python train.py --model="masked image model" --dataset="aerial photos of the United States (SatlasPretrain)" --train_examples=203450 --image_size=48 --crop_scale_min=1 --horizontal_flip=true --translate=0.12 --color_jitter=0.1 --method="mae" --mask_ratio=0.6 --loss="mse" --encoder_arch="vit" --encoder_norm="layernorm" --encoder_norm_position="pre" --encoder_activation="geglu" --encoder_mlp_ratio=2.67 --encoder_head_dim=48 --encoder_fused_qkv=true --encoder_bias="qkv" --encoder_qk_norm=false --encoder_layer_scale_init=0.1 --encoder_parallel_block=false --encoder_inner_norm=false --encoder_moe="top_k" --encoder_drop_path=0.05 --encoder_num_experts=64 --encoder_moe_every=2 --encoder_expert_mlp_ratio=1 --encoder_experts_per_token=1 --encoder_shared_expert=false --encoder_patch_size=[8, 8] --encoder_layers=6 --encoder_width=128 --encoder_positions="learned" --decoder_width=128 --norm_pix_loss=true --decoder_layers=2 --residual_init="none" --optimizer="soap" --beta2=0.99 --learning_rate=0.0031 --beta1=0.95 --shampoo_beta=0.99 --eps=1e-08 --precondition_frequency=25 --max_precond_dim=512 --one_sided=false --adamw_lr_other_params=0.002 --max_grad_norm=1.0 --max_steps=14300 --batch_size=256 --epochs=18.0 --lr_schedule="cosine" --final_lr_fraction=0 --warmup_steps=710 --weight_decay=0.08 --adamw_weight_decay_other_params=0.05
Rows from block 3 of the encoder of a small masked image model, named by matrix and row number. Rows with one number within an expert belong to one neuron, the router's apart. Each number is 128 + 24 x the weight over its row's rms, rounded and kept within 0 to 255. All counts start at 0. Numbers have three digits each.
After each expert's rows are labels from the 100 images, of 14848, where the router gives the expert most weight on average: "lies over" is the class under the peak. Only what is clearly more common there than usual is listed. The data: aerial photos of the United States (SatlasPretrain). In brackets: how many of the 100.
# router: router (encoder.blocks.3.mlp.router.weight, 64x128, trained with AdamW), inputs 64-127
# gate: expert gate (encoder.blocks.3.mlp.gate, 64x128x128), inputs 64-127
# up: expert up (encoder.blocks.3.mlp.up, 64x128x128), inputs 64-127
# down: expert down (encoder.blocks.3.mlp.down, 64x128x128, transposed), outputs 64-127

# expert 39
router.39:138186176169110152149116117099107145094127156142136120142171117132153167127102131094148134140134162122143128078129156159140127135096150118109148147128138158115088128105123106159099147148141125
gate.4:086172108121103103148107173160185084154137100155146175136105141131124131091131109109143098126171154108124131128154151146110118133142133085127102194124110143129136131093126136106102110134146091
up.4:187089132150158158112144098101061162113125143103109091136142124126138124150127144156121158143087100154131112132104095113144152122109144165136178057137142117124114111146134132149135140115110156
down.4:159116170166131112107125112133143119145127154143102115131205117169132161179094102127113180104155103147157139116100156104110094160121139126159148100102111152162104142140120143143101147116098129
gate.5:119152151119136151134121133148135120125143134144124142129127156076127139137113102119118072145125123145080085148087112100126114135169130109111143126132130121135105082154147194134156117096176089
up.5:120102100114124114094107151089109155129089151127131116138104129191122147134125133136148194118097143127171142099157173140137177132095124119122112125132105129134163118102105091136117104175114119
down.5:130164134124087125147148182138134111152119161102128118111119153149119150111087134093144173151153158110166146148124120133128145122142100132104139129129129191071103108104154100134117155140135124
gate.6:125157133141091146148139138154164080109179146150146116111131145144131146102127143140140149119097134134120075104107125163134128170149070099150161094122135111090149146113088122156100164112110151
up.6:135106114112165117098125143098090166156078120114110141137109112103119114153116101107121114144153105134127189157165134109112132108105182158122093166140109125171110108127178139091167103151144112
down.6:097142109177139106134143122125136146120147126114115148157160125119110109111149140132092148128144134145144169099118133174140097152137149080100101117125134098127140108118148121144113097122102133
gate.7:097170137173091123109141130137136148105108127196123100108132144122092129121160110109140115141146133145155154116128147112118085116095133143141093127138157124166115101119148149105117151150108162
up.7:091127167136124137132134138138162129065119127175164127100132104149070145116119116108151105136136132133156129117099151089107142110124103151125121127144127096138144101119129136092131154121109173
down.7:180135090121192127126174124101152093128125129120145127132152088149112158116117124121123173139136132145087129177139104104129141132137127109093146126134100115152149104113137126118129109081161143
gate.8:155155132127132094144091149123151170121136152126150142151140126100118159112127073132150119121093100134134141074155102111112151115120138100154111121157144144142101097084101132127133163097167116
up.8:104120112136124147122171120128092111121143104141106102107102131167123093139122182113120132118158158105131114176096136152149108124134127162108160125106127118102153164186135126123100108172086147
down.8:195102151144117113123130137110112121113140111126114139107108125153113140114129125089080127132151138145120128147088136043146120116086115167122112140160105123161096128169136168110142128102122132
gate.9:153126125115139124125114120108106124165196128115110146149109151138106158133165163108112117148108148143168143121160113126118115117073182112135124119139130146132089118141087106104115110140175120
up.9:144109115106094160120113125153128136159101164125131119114142168153114212097099108134069160143107143149121133097133109105127139185111109095115154115148115139101159146095175131150109127114149152
down.9:095144102107164125168131155116080144087134110113115119147131112150132124114137142160135141150147128139159131140128111094148125152103107132160138110104106173108129093142128105128110113149107100
gate.10:109140154111097154109114116100151097109101117098154128086143104145149116140162156150135135131105133131139142153120143119125150148128142103123129138135137131188134115150150097113116099114157157
up.10:119154139120120173112140115120154099110098106103145128093148083153161137136150141157109129114101119105126141166130156100116165135124113107130109150141149121179103097153158093120100085115158161
down.10:132090132169126124192146114139147160090123121136121136126095138159144182157090146152109115113106148128108085113141131075162117149105110125141111095111130123157134126147118165150147152121137071
lies over: crop field (25)

# expert 4
router.4:149177142117106142148148110087120160108146111109134112142133106171173124148173117140108180078129109141134140145145120117125131149126114096133127165109155108117177130148148130102090116138091110
gate.4:128133122144112148142136122125123141133115131163103133155160153156162125132117117111172111167082143164134097147106151115150142156119137130119128119130189086144121106126135108176105093129119107
up.4:152180130089119110108100136107122149115173166156095083119119110154164130109125164123114139112155140114165132117121138147115122131113134137128122122115144131111150093087127139138136169108088100
down.4:111110111176155145117118158172143165138172112117111105151138117175129114133126149109118128136082098125123116132104107086149140149100106142144126127114104125116091128130088133129095143134115137
gate.5:110140146160147135136139092115142117151160156105140126141115158114090138133100110130143167121154100147157146134089142121115155161153109130178124105140134143131150137137129060133124148059119116
up.5:171121110097115121129127177138133148108093114166134120118129104157171112122126120117114109148098161123109112126164135129124115099086152109095129147116125126130120112116138176115126124184158138
down.5:142135120108140144135162116155137095103138135155105151135121102126132108156121124158132119131150147106114094176122100142111148122107103134183155120132128161105143109144181099138112116162081141
gate.6:110112138176131128145117114110154149123136129108147080093158093132093158133121152106134130149157118124136102142113136195147107119136135123129141058143141166127154146135114130158145148110161134
up.6:147160138097141156106071116120161127128109125119140132113156109140134122137144151114101134119144095157137130142109062182112114127103141134128100167152107149139173154160145097100125091115155143
down.6:131100165144092112139140162116072119095085160117133165134116128124112136144097152098062164134154132109123134116092119091128106131155128112132143129150159140125149134089129091170139105110158125
gate.7:160146120124156132146151102122097108160131161133133106139159188152126139112159107134150132123118122134149110130186164124152178117166103124140140082140122152108127177073124090110091162089089131
up.7:089113145137108130126105137144147162086152099127123154113078069109139117153116134134102118133133139137114150129074087117105102145073154153126102148119122117148133080168135173151142091163151121
down.7:081162148130094154125072123126146122117167107155145109107186105121112080169156128150119102159125190156151087174128145112156125131140124093131120124127114105107114129152126119116100174109114074
gate.8:144127117142128149143130126096124123128139127117128073135145094164124135117108156139105075129074156078110121113139136156175104128138166089103095156156131112099110198126124118177118125087138175
up.8:111122131146134147146105121150115129127133137142135175118149149097127106132144103115146171146179122182136154146126116103091184117099109162116156093094112138167140065135114132104149110158123109
down.8:124137103085117124149118173118152123094107170121114105130168139128114106090157138124109165122142109135128162143104141135134092084174163105117083118133090118106121151109147062139140145147154099
gate.9:183113136131127124150093120107136160122081136123153145081127146118116129130076116151142103153116106139155163098148125109146176145118109107088128108104100150108117142185138131143139136150104131
up.9:191103146125141116151124141099107161139085151132135138076111147126114129114095116140140114139112125162136158120127144130144185158114108097104147100099085149106119128181138151118142153137102143
down.9:139130113125098139087120135169100144125118100150112128109144121140139141144111113135095101114133164134117153124132177102110148131089123111106162162127134154137132149123142133102161167135121122
gate.10:132124125155129108108076088113149115156161153111122145104150153125141116139122151131101153118118167136138140137166126126150122124111143088124124137154131125137153129096145139148101098127132084
up.10:099133116126116131112160127173126132122083114137115111133088102133120098119129110102180142128132070098120098113131128140123167171131121160146127136113098152128087137157146128120158142131118172
down.10:110098122114168126090081118122107108153112140143128134077108125109120123100150174131115156116094130134153151159168160084118114140124150103123181106112138127072153161157168125135106159127133156
lies over: crop field (27)

# expert 41
router.41:128158156084118080119104172124096137144125107149149141088138118137168125133124129125111128151116136113144100146116130096134116118089144072133123119147127129140088124113152149170146091137060108
gate.4:129136136117131117135131138142093171098112120133107138140165141117160156097161168148096108141108121066133131096133133124126130130099140090156134076146114095183160147131137149121147090125168111
up.4:159118176142113135080091128117105085154125184119152143118114158152099130141085144101151141150140110158143124178101125121133161150160109163112125155124159160100131117107093120142099111117084151
down.4:115103130123123087194152117091140155125138139135131119113146096107127128090105118092157126163124171155112098131140110152147130131104153133155132131161138137064123138089128098152145128156118144
gate.5:168166143143162127116082136105145107113113113195111116092172125118159150092112105131105156149138119084142142095131113146132153125119106106117132132148108118153168150173133048147149120076126145
up.5:051090117139102154136162145128139136122121135140130116129121135116116116127156142148147105119097104146119148140117126086125153093112128176128156122107174152107116111101126168122103130156121154
down.5:124126142107133098156111158169140174099118154108185101102138103143115129124145113134117108091140138127145133125175180135150164144093143091114136118127135143120150118101182108109111116136145131
gate.6:131103113094145155121127117143149121134135148150136114164151113185143140127128134128148197111138144103119129105085099177096198121119132135123140134115143152109113174072109107069098118138120065
up.6:140138170177137107099142129103105146103137076119141156094114111078087101121104123124152086093126106114145134132174163100164077122134119141166119148129111135132147097167127139180148165127116186
down.6:146110125113124114128113119146126096103092078118119134122112138137103139137098125116138129135134130102133168053115139100105117151105123091145107156120113141119141101097129150152098113129121088
gate.7:132152164159104105149109129136138122123152130146088138111151150119120156119101101128140101112156127118142138101103111129130141106130130069134141143124177116113098087090145138114110102124111081
up.7:108161130147102117147126125153146149115156126143115110086130149127128142122109119146122111108143153122113119098119112160166183141141144099136137153097159128105089067060145113175102109121103093
down.7:104106121142097125084157130165130129118118064105159107153088105093105105082141133157088118119154187135168125122111092085123160112132122116106109107111134133120116133178153120115131134134143144
gate.8:076126168128131196138130160136086191144073109117092153119111135147120158130114136132111184155092123132121093078105126143139129141137106152134149124125130149132150186186108115122112125144148100
up.8:103118095090129148168126151095138163124137097126128138150097157135089141158109154137138170194114096107143112118121114123139165125092112149129137127116159117144151119178132107158117110139157088
down.8:108124084078106152106088106087108129132164154157113141100134088133139137120137126147103115106143133121148103178125127091115094141142137127118138066119136150121141104137182135118132145073122159
gate.9:126129100115150163144097130169149128141131129112116105108102136139136139099128105134091144166142097166085118120125141132102102124098111102138138129161120128146129110154158093125135119111095113
up.9:134142104095167169135090147160137135146124118094123097096069141142166131113112095135094147158129094167080125116117138156127113124092118097136127122148120137139113116140165102149140125127087114
down.9:127133119168133131096157115170115143151110132072133155131140098140103155108143127114102090141124160094126133132126101154099118148130079145131123143108123123157112133153162109118099118098151111
gate.10:099127180152141121112129122153110163109143163105074145088161176102153133078118136137099140123165138125147116109145118140138095166137154087115142118129115131154115115076109121155125102127112121
up.10:177121070132130135157108113111144115132150103161185116154101104140083145161159130106151129116078123175121132161091099099104168105129130175146097135132102114127131124157127149116142142107115128
down.10:130149133148114123141107117091157144116136166162131138123150126100181113109100144142130139099162120110126120101169190107128111097120129127151144088111140129081114168148150089124107105141116160
lies over: crop field (52)

# expert 29
router.29:128135146153114129161130076113154099106151101162112140146159140140131127114183106106123120141096144146130131119128127161141090134121142101122160159141128134117132145072111122110132093157166141
gate.7:115118123113117119125131173119146115179146145120120180156116099105079164087131122127146102162117117139124157136127121049151146171148122088130110079163124166143133139141095122116137117161109117
up.7:094170103128125124108133120146125118140132117171128143124110129134109106133170111147158066155140142141164114115093128143149103093178082124124127136138176194102114141125094167130101129131139081
down.7:113126107128128133124117144099132130136112113138156094120124141111134110147114107143140116138140160124167161066099092161140121179122116110110108137175131141140083131107137067103134164157165138
gate.8:122125170136126160116129095154111132179092129125155132111114124102149138120143116112090116108106166130122079134131102145116111117177124126105139099118090110126109151099168194097103155135145144
up.8:096123116164134117159134112070145119113177177130113088104106082148106144100162129135137123155145089090146105135162159109164161158077126102130160157117144123098114144151123145167098153118140141
down.8:113103111141139151134122107128120125153097101095151110163133133141128193098136120138131140145128128072112101118102168097167149162097123083166134116137131170146097127107095182139098160121099107
gate.9:136161141122141109171153113137132096116118161133123110126125051136146097134140165134139101114099164125104103135104160090150159127142132085090158133081147103147105123109140144126095123163137157
up.9:129147151116136099171172119138130107129126144131132108128140072127145096120141157134151101123106153143106105128127156109144162130149134098084141124071133100167120153097137139139111112147159163
down.9:147146135146104143106121136128119131100141144109112093144122108118125141152167104126136133137120134126156131123124098181110103150135095128109101127154119166108094104150145093160137125099162157
gate.10:122149119118149158150154140157130115117104100143124128088129165149169175094051101086123136110138141140129087178152154114105114091099143129124111115113102145130118116148098195124093161123147127
up.10:166145133137131123113137140149118124101154056136144130167126132100110190126078118136138143129083152155148129160149064133140142106132151101139109137134090147169097138097105129128143134157072143
down.10:125099117122132100137117139125108107119176176134136147099131134137145148152126112090128112096122144155158130145107063103120141129094149136152148115142095141113127102108138151099107159169120106
gate.11:157126114155102131137134118164175072117117124147122133148114117141117140150159127125110072098136133118129083188168123155148122142144143082129110143131101133095119151123147138126107147174103131
up.11:142131125125103147124124121159166071092137133118141127169108108140128149142148118142132080095136153128146079188177129158147135129140120083114106121126124139077109156104135149115114144192098134
down.11:125125138129123139127084141186126062132122139148164110188110095142117126133161127115130123126124117111172142104157087118153121157111125141120151140120123103150172141112112120130149109136162154
gate.12:121146117090128119076104134097150111136115113175144172123124144174071139156100120140066149124144128141124171133103117140111161134117144150098135114166114131105124143069137127122124123137153198
up.12:105154123096123122108104131119140094123130114148160185117122127173076147146088128145062152125157124135121149140115149174147150139108136139078141125168112121112122130092167141118095109154144166
down.12:171140131133158071104146148110149085116122153112118103111118103125116153123153175142151132087102138128134121175141118186133082100121102129129133139117165128167132081121137129144132120163073139
gate.13:136177138134109132130120104138129129134083193101118085137151163122118099146111159159124147164108124159113126125138134157172107126080123121124102160087157151129156143164092134113107105106129121
up.13:122192159103131157145135125110149136123105144103118083109178166105136115148114135144107170121126116135092126120077143117151123101092088107095134159098134124119147131152102120098138089100153136
down.13:160125129126167120099081147104122140126197131107133136106088127139154078098115143123133119129119113149133168168113141090126125154139092135143117129162125087098120129156128128129075115109118139
lies over: crop field (38)

# expert 9
router.9:129161155114097099101123184162086115131112130154156106090109105153134110096115135151118174159146092129137133146162121121127140093163074109106103114143123095135150125150139146131156101141136101
gate.7:120116115139152120166155075122156117127160124159145130160129122109146151138112141144176104120114134152129152157128156158114142138134135128122131143061110145162105090101110098111104116146097111
up.7:107132125111131144116112156075103112136116116152133095057148125118151128116148079144105169134153145110164163118101148126113122151111133164155108140150136115141169095120139175116132129115114132
down.7:140121144114117150135140154140103133149122161174128118139091102164135124092141138130130119095094126148179089102174128155110133127110141154147099124182170112106115166117148112108157129119150117
gate.8:121116162147130099180094140114074115129110157122150120164169106149125141127139135127126154128137115101159119157160176130144066132116119146125088076150131099134119098124119170144137122123134161
up.8:146115113188117091122107133139100118159156157094148111148097137132117114142171124119056095151099111143131124154115136135169105125114126137124155095113173137133146130119111162123111108137120134
down.8:130178101114100105130135138124146098118095160118149129104092150124113095119100105148111084088113133174128130106127140155155131107164109141109130100129136116172132072140149090126137111125118115
gate.9:118119111143113150112089156145141151119088151133122110118163117081124126142133178151108136105071101183132116098125104143132141142088129116146137125118090114121138101139129122123125139120177102
up.9:131153150118151092153160108111101106141152109132133148146103143171134133130117079093130104154184155055124134152113163110132133115146144149102107141136160136125106167116134159122125125158090163
down.9:151119154162133136124168142100170166146177125104111139134156150134082102138107141108113152098108124117126150110117114145105127119104092163128118140152137115110122156159110134072140119129107153
gate.10:125121133130139195100148141101158101146099123148140115100096147152090158137120092131151112150102165122123148125125141120121119095150137166117146136148128178125128142102149141148127126162164134
up.10:113122142134112077149099118169091132117165125120100126141143092101182100117149147105118136082134091132144115125117140134139135181111147126139077135094124085135135115131110131113133119090102111
down.10:123131143157145153137117093143104133127177132146147117153151110124173117138128117128110111165152079125121146130145115140134129136131152103152123117127124105145099139083129119139103121120182121
gate.11:105170118133128135129143115106090145144122203122103141124119110141118121109116075097158184098119093133148119145136146162126157072097108121124177122131130093130112107121117162128108140183163105
up.11:103105135125138115122103110191157138120154060120164128142131143120106125128158171160153082116086142103120145130117132103135146152116142120106098122088171157122128136156131138126127106076081150
down.11:139120160136124121132125126147140145162130127138096171103134121122128148168119101126162103128112134156077149154162157121182136123126138116130132118126092102170113117153054092111123109145126135
gate.12:130173126114155134136158104100158153122127138099150119125121161132117131115156112161198134123105120071131122163171154084112090123105124110133125137143104124111177117128118068140123123102200087
up.12:101134138117151154134133127156138179111096127102127116135090163130126126114133113148162109148102102131121133162165169109147122145091118105113132137142080112082204114112119067140147159143167110
down.12:117116106158135115115163136169150152147134139104125129175104149141160102147128151099089147126133116133121090098087131158142133154175159120159143132117086079137116090121152132112118103063154137
gate.13:123113096123110152140122118110124131140116164118169161121109176132138126127078124089147133186108094123123125123101100187107148129137114112179132110132097144131132126124150082120109151143157121
up.13:127144133114128105130135155159141112106125090164092088119139082117141131118187117139116102065151155125137127138141155070139127126110139160102150159129150104129112145158105144138159090121114126
down.13:127143136122120142172142144117126092124091176166152140167092121138106124156128131146131151141079133148107151106158168070110122129143133138135089105140118118155164155125128149118094083094166125
lies over: crop field (41)

# expert 22
router.22:124132124143128114157150098080154140111154129127092111133171095179127109122136167167086160101111137146117124136087127141144153121111174150116182139113105122138137139148140145116066131171096149
gate.7:132116145144131102111105123108112131125112128158129100135068118147111117107140155133114157186098106090081124132112142142207138099124135147140163148125117117137138138114117102118137132082109106
up.7:120151095121143147142131112157132117126142146108135149131170121128129143144116102093144091076160141193183133107153115107061087141133142127121082098145152124111127130124127139146127143151141143
down.7:134139102150134165092098120147161134177122081102115151155139132145158114161185096139095074147111118122152120103103129153141144137139132142105130118149099109134104171111132134090139115169153071
gate.8:126120118148122090132103144141110172109146137144110087124149123113096143107095177184079157135145176083130094130137128117147132163112134146095121154153197134105139136124109121119092112137104127
up.8:154123130124139116126134138119123138135126121121113101149133133155084132110098171159097152142153165110137083110141118112129114135101115201116118134114186130136117146137100124151085137120118125
down.8:131124136102112143144133113114125150127140113172130177111121132117139124134124132078159119129111108098119137151163116136128118141105116149149126124107091142154085134084099098145154113139147078
gate.9:162184141145122129141101096183146116126123120153141118151131116119132140147166127152066089150147124129174154122109132129117139132125158128129089115130109142089116097103102123165130092142133121
up.9:174160149153112142133105112177143104149098135136140108116152111140129144147164132129061094129144129106148161140087123134136098120145125111157079122127105162100129112136088126159123145150144135
down.9:129113146134130149161102124125160089111162141177126098122116100116122127115130122122126118137117119138073088134090144192137092084127125128145157153156122047138152143133089161078110111151087169
gate.10:105146124098182149152136151111167116103156123151161156051100142119097106150110113131107149141165133165141161133144096170123146149144117147139141120115071114154133134112181131124162126140133108
up.10:118129168126153096132123148135103146135100115130141140076109129100101133112125169138150153146137139080105135091139134148145161157163112151133175118109093126093091128167144110117142161137102130
down.10:113156108143128146166141129146168134118103121118101093131119133149156137128139107135126082151082143109115098167117163119156088113123154102144105109139158114115114105134169161134121145163117154
gate.11:145098120121110145191136134117118125160158091168176145127112111161148123135141136102159186095093118117085104140137126127155116118152146132160142145102129153141134105152175129102090127105102122
up.11:158113119120079107187142120112116132153148135191139169152098122156136123156143157104127191103104098114100109127133101159139114151170151111153115134103123149124140128184150116095098105148099151
down.11:118142078096104111161120106169117120103137141107153169092107129106145096099117127124100185155153152119133082126130072142142130110147126128143125143113106136144140126130117078191118121113130117
gate.12:100167147122117110083138149110120100102076118140106116199122117073111114126159151105136104100190124096111140111131124104168143174140132134095112124143160127116093138174140093207103159158126092
up.12:163085089145151157174113117135132145137164134157149151063144135193139157158097085142129150156085133145129114166129120139115134124151134142157124122105108131125148111116113157076141091133126138
down.12:133109144129124139133129090103109112140139164102097166179117150154164124139127179152115178106116136128100084164138140125132117107117132116170118143099125108128138161159137111111076104107099151
gate.13:148084120141107165152161095130128113121081151118166122154145130110138139119143151079106110155137130179100164119113105160123094149142091169125096132152145130108110110107093112125110126107115140
up.13:113090099108111161152181126109162173145140130114101096132113150123140127112122117132227107106154117127097133144132127151110127129142113146113139125142127090130131134155102097111125109132126108
down.13:128178179105106089134122182095077141131151100113174157150126138114108107084107121129116081121146117147144134135153144131084125150095113089130112110101129129105106133111115155155148133106132152
lies over: building (30)

# expert 3
router.3:125159121106099087121115170174100108128097148138151092081083091157125113108129114141130167174141137118129115181125144135082139127159099120109113069133099116137140126127156128163174104139116105
gate.7:190154139133121098093090151113141104134137123160115113151123126106133127069161096128133108159134142109103142127130113110111079134099141159155119140151155171166160188108120118103137081104137171
up.7:084090135128126168151161077121136161106133140098124111103167146117164143169132179151127152096117135166127102107131143139158186120136134116100144105106122096127101105132134150144112180144124072
down.7:135099155143129084109139188091124131126154136150091163129147103098152172151105129115137137136117150123107122116136119143158133153113142126142141084138091131126136126121137123123146181120113098
gate.8:094115110146147107142104115185113110097156162118134121156151146117128122181099151134108121131098107154132121142137119149175135123117096122103119136132122145090095121151104170129104122153082180
up.8:108105105127143102099117105150114131097134126149141117149142152129123119184126160137129124134106119140155092143109097156169136127115112104111132139154111138114105133140103160137102124156099169
down.8:131159088113113101154142127093106149154145076158119133106172106119129113161174137130108164153128137171116149131130131150105125137148152116162135122135152132125123141107183101071100101135129083
gate.9:117103112120136093080124123122075086150134156195104156140145136137103127107120143124118159194148136118141119123155104109126161144167131135144168136154100128129129133114135109107163129114131192
up.9:108172112135121159183161130153182131113117108106137105110111128110167130124137137113155136118090100149129139158091138145084148129083123179134133130091127157106122103159121168120088139114118123
down.9:146090129174171125125105144158144123147172144118157124106133152112126147083117088119116112120084152126131121115103139113139127124112106135096150087162154155130165138143129197106118107103137136
gate.10:102138163125117074130107140148122153144105162159128147110154110148167120103137145146095133168120144152118154137124120152129084132088124060129134137143095111114159120098134100154147117132132127
up.10:130133154117158061118109134160124160137103158181141131130140100159149134111154145145116125157087138147128124167122115164111074112085107081147135141130091128133175106111117103123130133133105128
down.10:127119154152137190130168128146106135178158107119145126113132099124132100106097120134150152128154131161139108123125095118128143182106123154119119151094174103138081149123129111125082096112167089
gate.11:106118102110112103089134106157121096172127136131112147131113197157163158120120174084099158124138117144116156139146128093109147149142125145097130132110144123125135140098125166144084099140117091
up.11:165146093128156111107142172142137131154140135120119137107121173159127146154107160122099137124141102148143123112147136158097128162145130195137118125116120121094099107107094115127092114130126123
down.11:127099134100101182108135125098149142115124116115131109108119157129159148085099079114152123102123147111139144083148120125143154128174126109134092127095126121159120127113107163117076151133111172
gate.12:118088189115154136155155135182107139099130134160129115166131152131083143102109176116131122129147127094115120122116167119112117135140129140139147110153111100149137150167105155064123169145150157
up.12:156019159090158128118137176171098135117145156144124136181088119120114130135124130139117167160144103154122081141108142114121131144108109131140120111125159135151155147127106138128158126087153131
down.12:110101144088105104103114164108095128150136115120160133114115149148124150113134099175141151114158132092155183115148104117152093130109149092119142139098114145147097082148136147147137126119113141
gate.13:136121114163140138134142134115138090134078114148085139139147145131141105129140105089176077111077125110115102138126136152087154123101121128153144133135122116157137088126153127162107099130138112
up.13:142078139124146085147166125134163125173129143092141177138173107119092096155115123132128102168140094151146135091141121105121120128140124129122117098144150134152133092096137097127132103110123131
down.13:121126127143116102136145151127111120120104138131190143126130142182102125091088117091125156081126135128120134100104114189140111115086095105120136132128151130133106109109151183086102134174137168
lies over: crop field (43)

# expert 12
router.12:122150172089096115125125172143104138141093130142172118089113095152141101089108128139120150167136117098132125157190140124075141109138122112096097089142120113150118149167138142137150108107120114
gate.4:116136166140156113118128112126107171163156152095114113145184109097134102139136121118121103124112135098126156151149180151152146144130135120150152118126167136177158078119115132177101090123165150
up.4:120081107106131132134157113110157116123109150138135112108111158145135151112160127141142126127113099127115085147123105172139093099106131110077137150141121133102151118121144115110153178165116104
down.4:118127144127155142136119111160119129140125115140153141120131120091189099119155111095117130154127118125143069100163105121068122143169104150143098106119108181084159142086132092148138169137124124
gate.5:139075179175099156125106102119109163138123100150125138112144155158123084097128140164121111153084158140126158144086129144145159169137117143132143129096120143159108155163095123108149124118095145
up.5:113187118091148118147121162150140125123134140120108141114129104110170141174113085108095129136152113104127113113158123103115106103140144113124103160159113115084151086068128137123133139157137098
down.5:121119134146112151153092131114112107112095111105095082089131102154131130138157087112133160167131151098116139090148168166116093120160176110114155105135111121129135089141162125154112123098137148
gate.6:128092100131113098114095107138124159134165171105086095125131109122128137138141114115158101149141137082153076079121110145166114142125144149126136133125167147124157118167109167115077141133169113
up.6:108116109117097134078094089133151134143126151103112113162129134187077117158066118123138119100135155106107112125157131121124105117144084133144153147150132162146118146157124150173098121130139102
down.6:152178150163106087108126181146136125117155139116199103117130114107139104112158131145143107098136144092121123122108116182120101163137132143113124144132125107137130081087125098106140136124105155
gate.7:157128146129147123132148081118139147121132107161170137070148136127152130140088125122066108109141142150100115104119118143109175139132148115168138137135138113119098094104138134094141091154171058
up.7:132123155160137136114096148119128079148078085140108142147128146145133112130115122114129167129125105102137109151101090131130134117088125183129147149146141140090134120143123151152135148068086154
down.7:190147114127150170130148128112183136117065140095146142128120111162125144129107147135108137152113107136113153119105159126132127129135139092116124124101165126124113129142111151119102099129131164
gate.8:095156130137142112162156102117137119123168113148136132164145151131166162157103158152092122136144101126137137157136133108140152120141159151135130124094110123127128109088134141106095139153054103
up.8:119127134140159141152113136104141151127133154111101111150105143130176166144095136113091100107155144138127108103172172079167109087116116125096132126127099110134116174099142101144129136081109080
down.8:127133100128154152144110126150122135151156136087134139161133089146125136166142132123112125126150134116132094182112155143100138142097105139112171110148124165075122117150127117102152119133078187
gate.9:142142127160160144079109118065160101126118139128147132116144150113098123126173119082158155099142169127119124165158134123122131108137121142104096161131130145133117093118110151108112153149080156
up.9:117123115099099127162144146208091156126110140125144135126125115132149107117079144139121094178112104127117154090102119175135109136131134132161145096144133114129126157110154093160152113110180116
down.9:148179105095159086126134137096123128161169140121141128141127147113134169139159075145102074128109164147141116121144138110111128162108115153138120136136153115140093121094148180101130135106114094
gate.10:111138136123113160149180121117126134151130134147095108131115146127089097106153125181150140136141131127115127118114127150141189146107120114138090149150112161099139093113138116118071130145180107
up.10:121075128136140140145139151122123147140137063134086099151108136082162094115166115162128157138143109137170122100135105141140122135090123133141122130152156099138117129139119145128108161128150132
down.10:150132154113103117170106186112119102128145142109138091153155151108108111129137133145134159092143103132120130103109091148130111148159156168129137165133161123145093118165099110142127109121126113
lies over: crop field (28)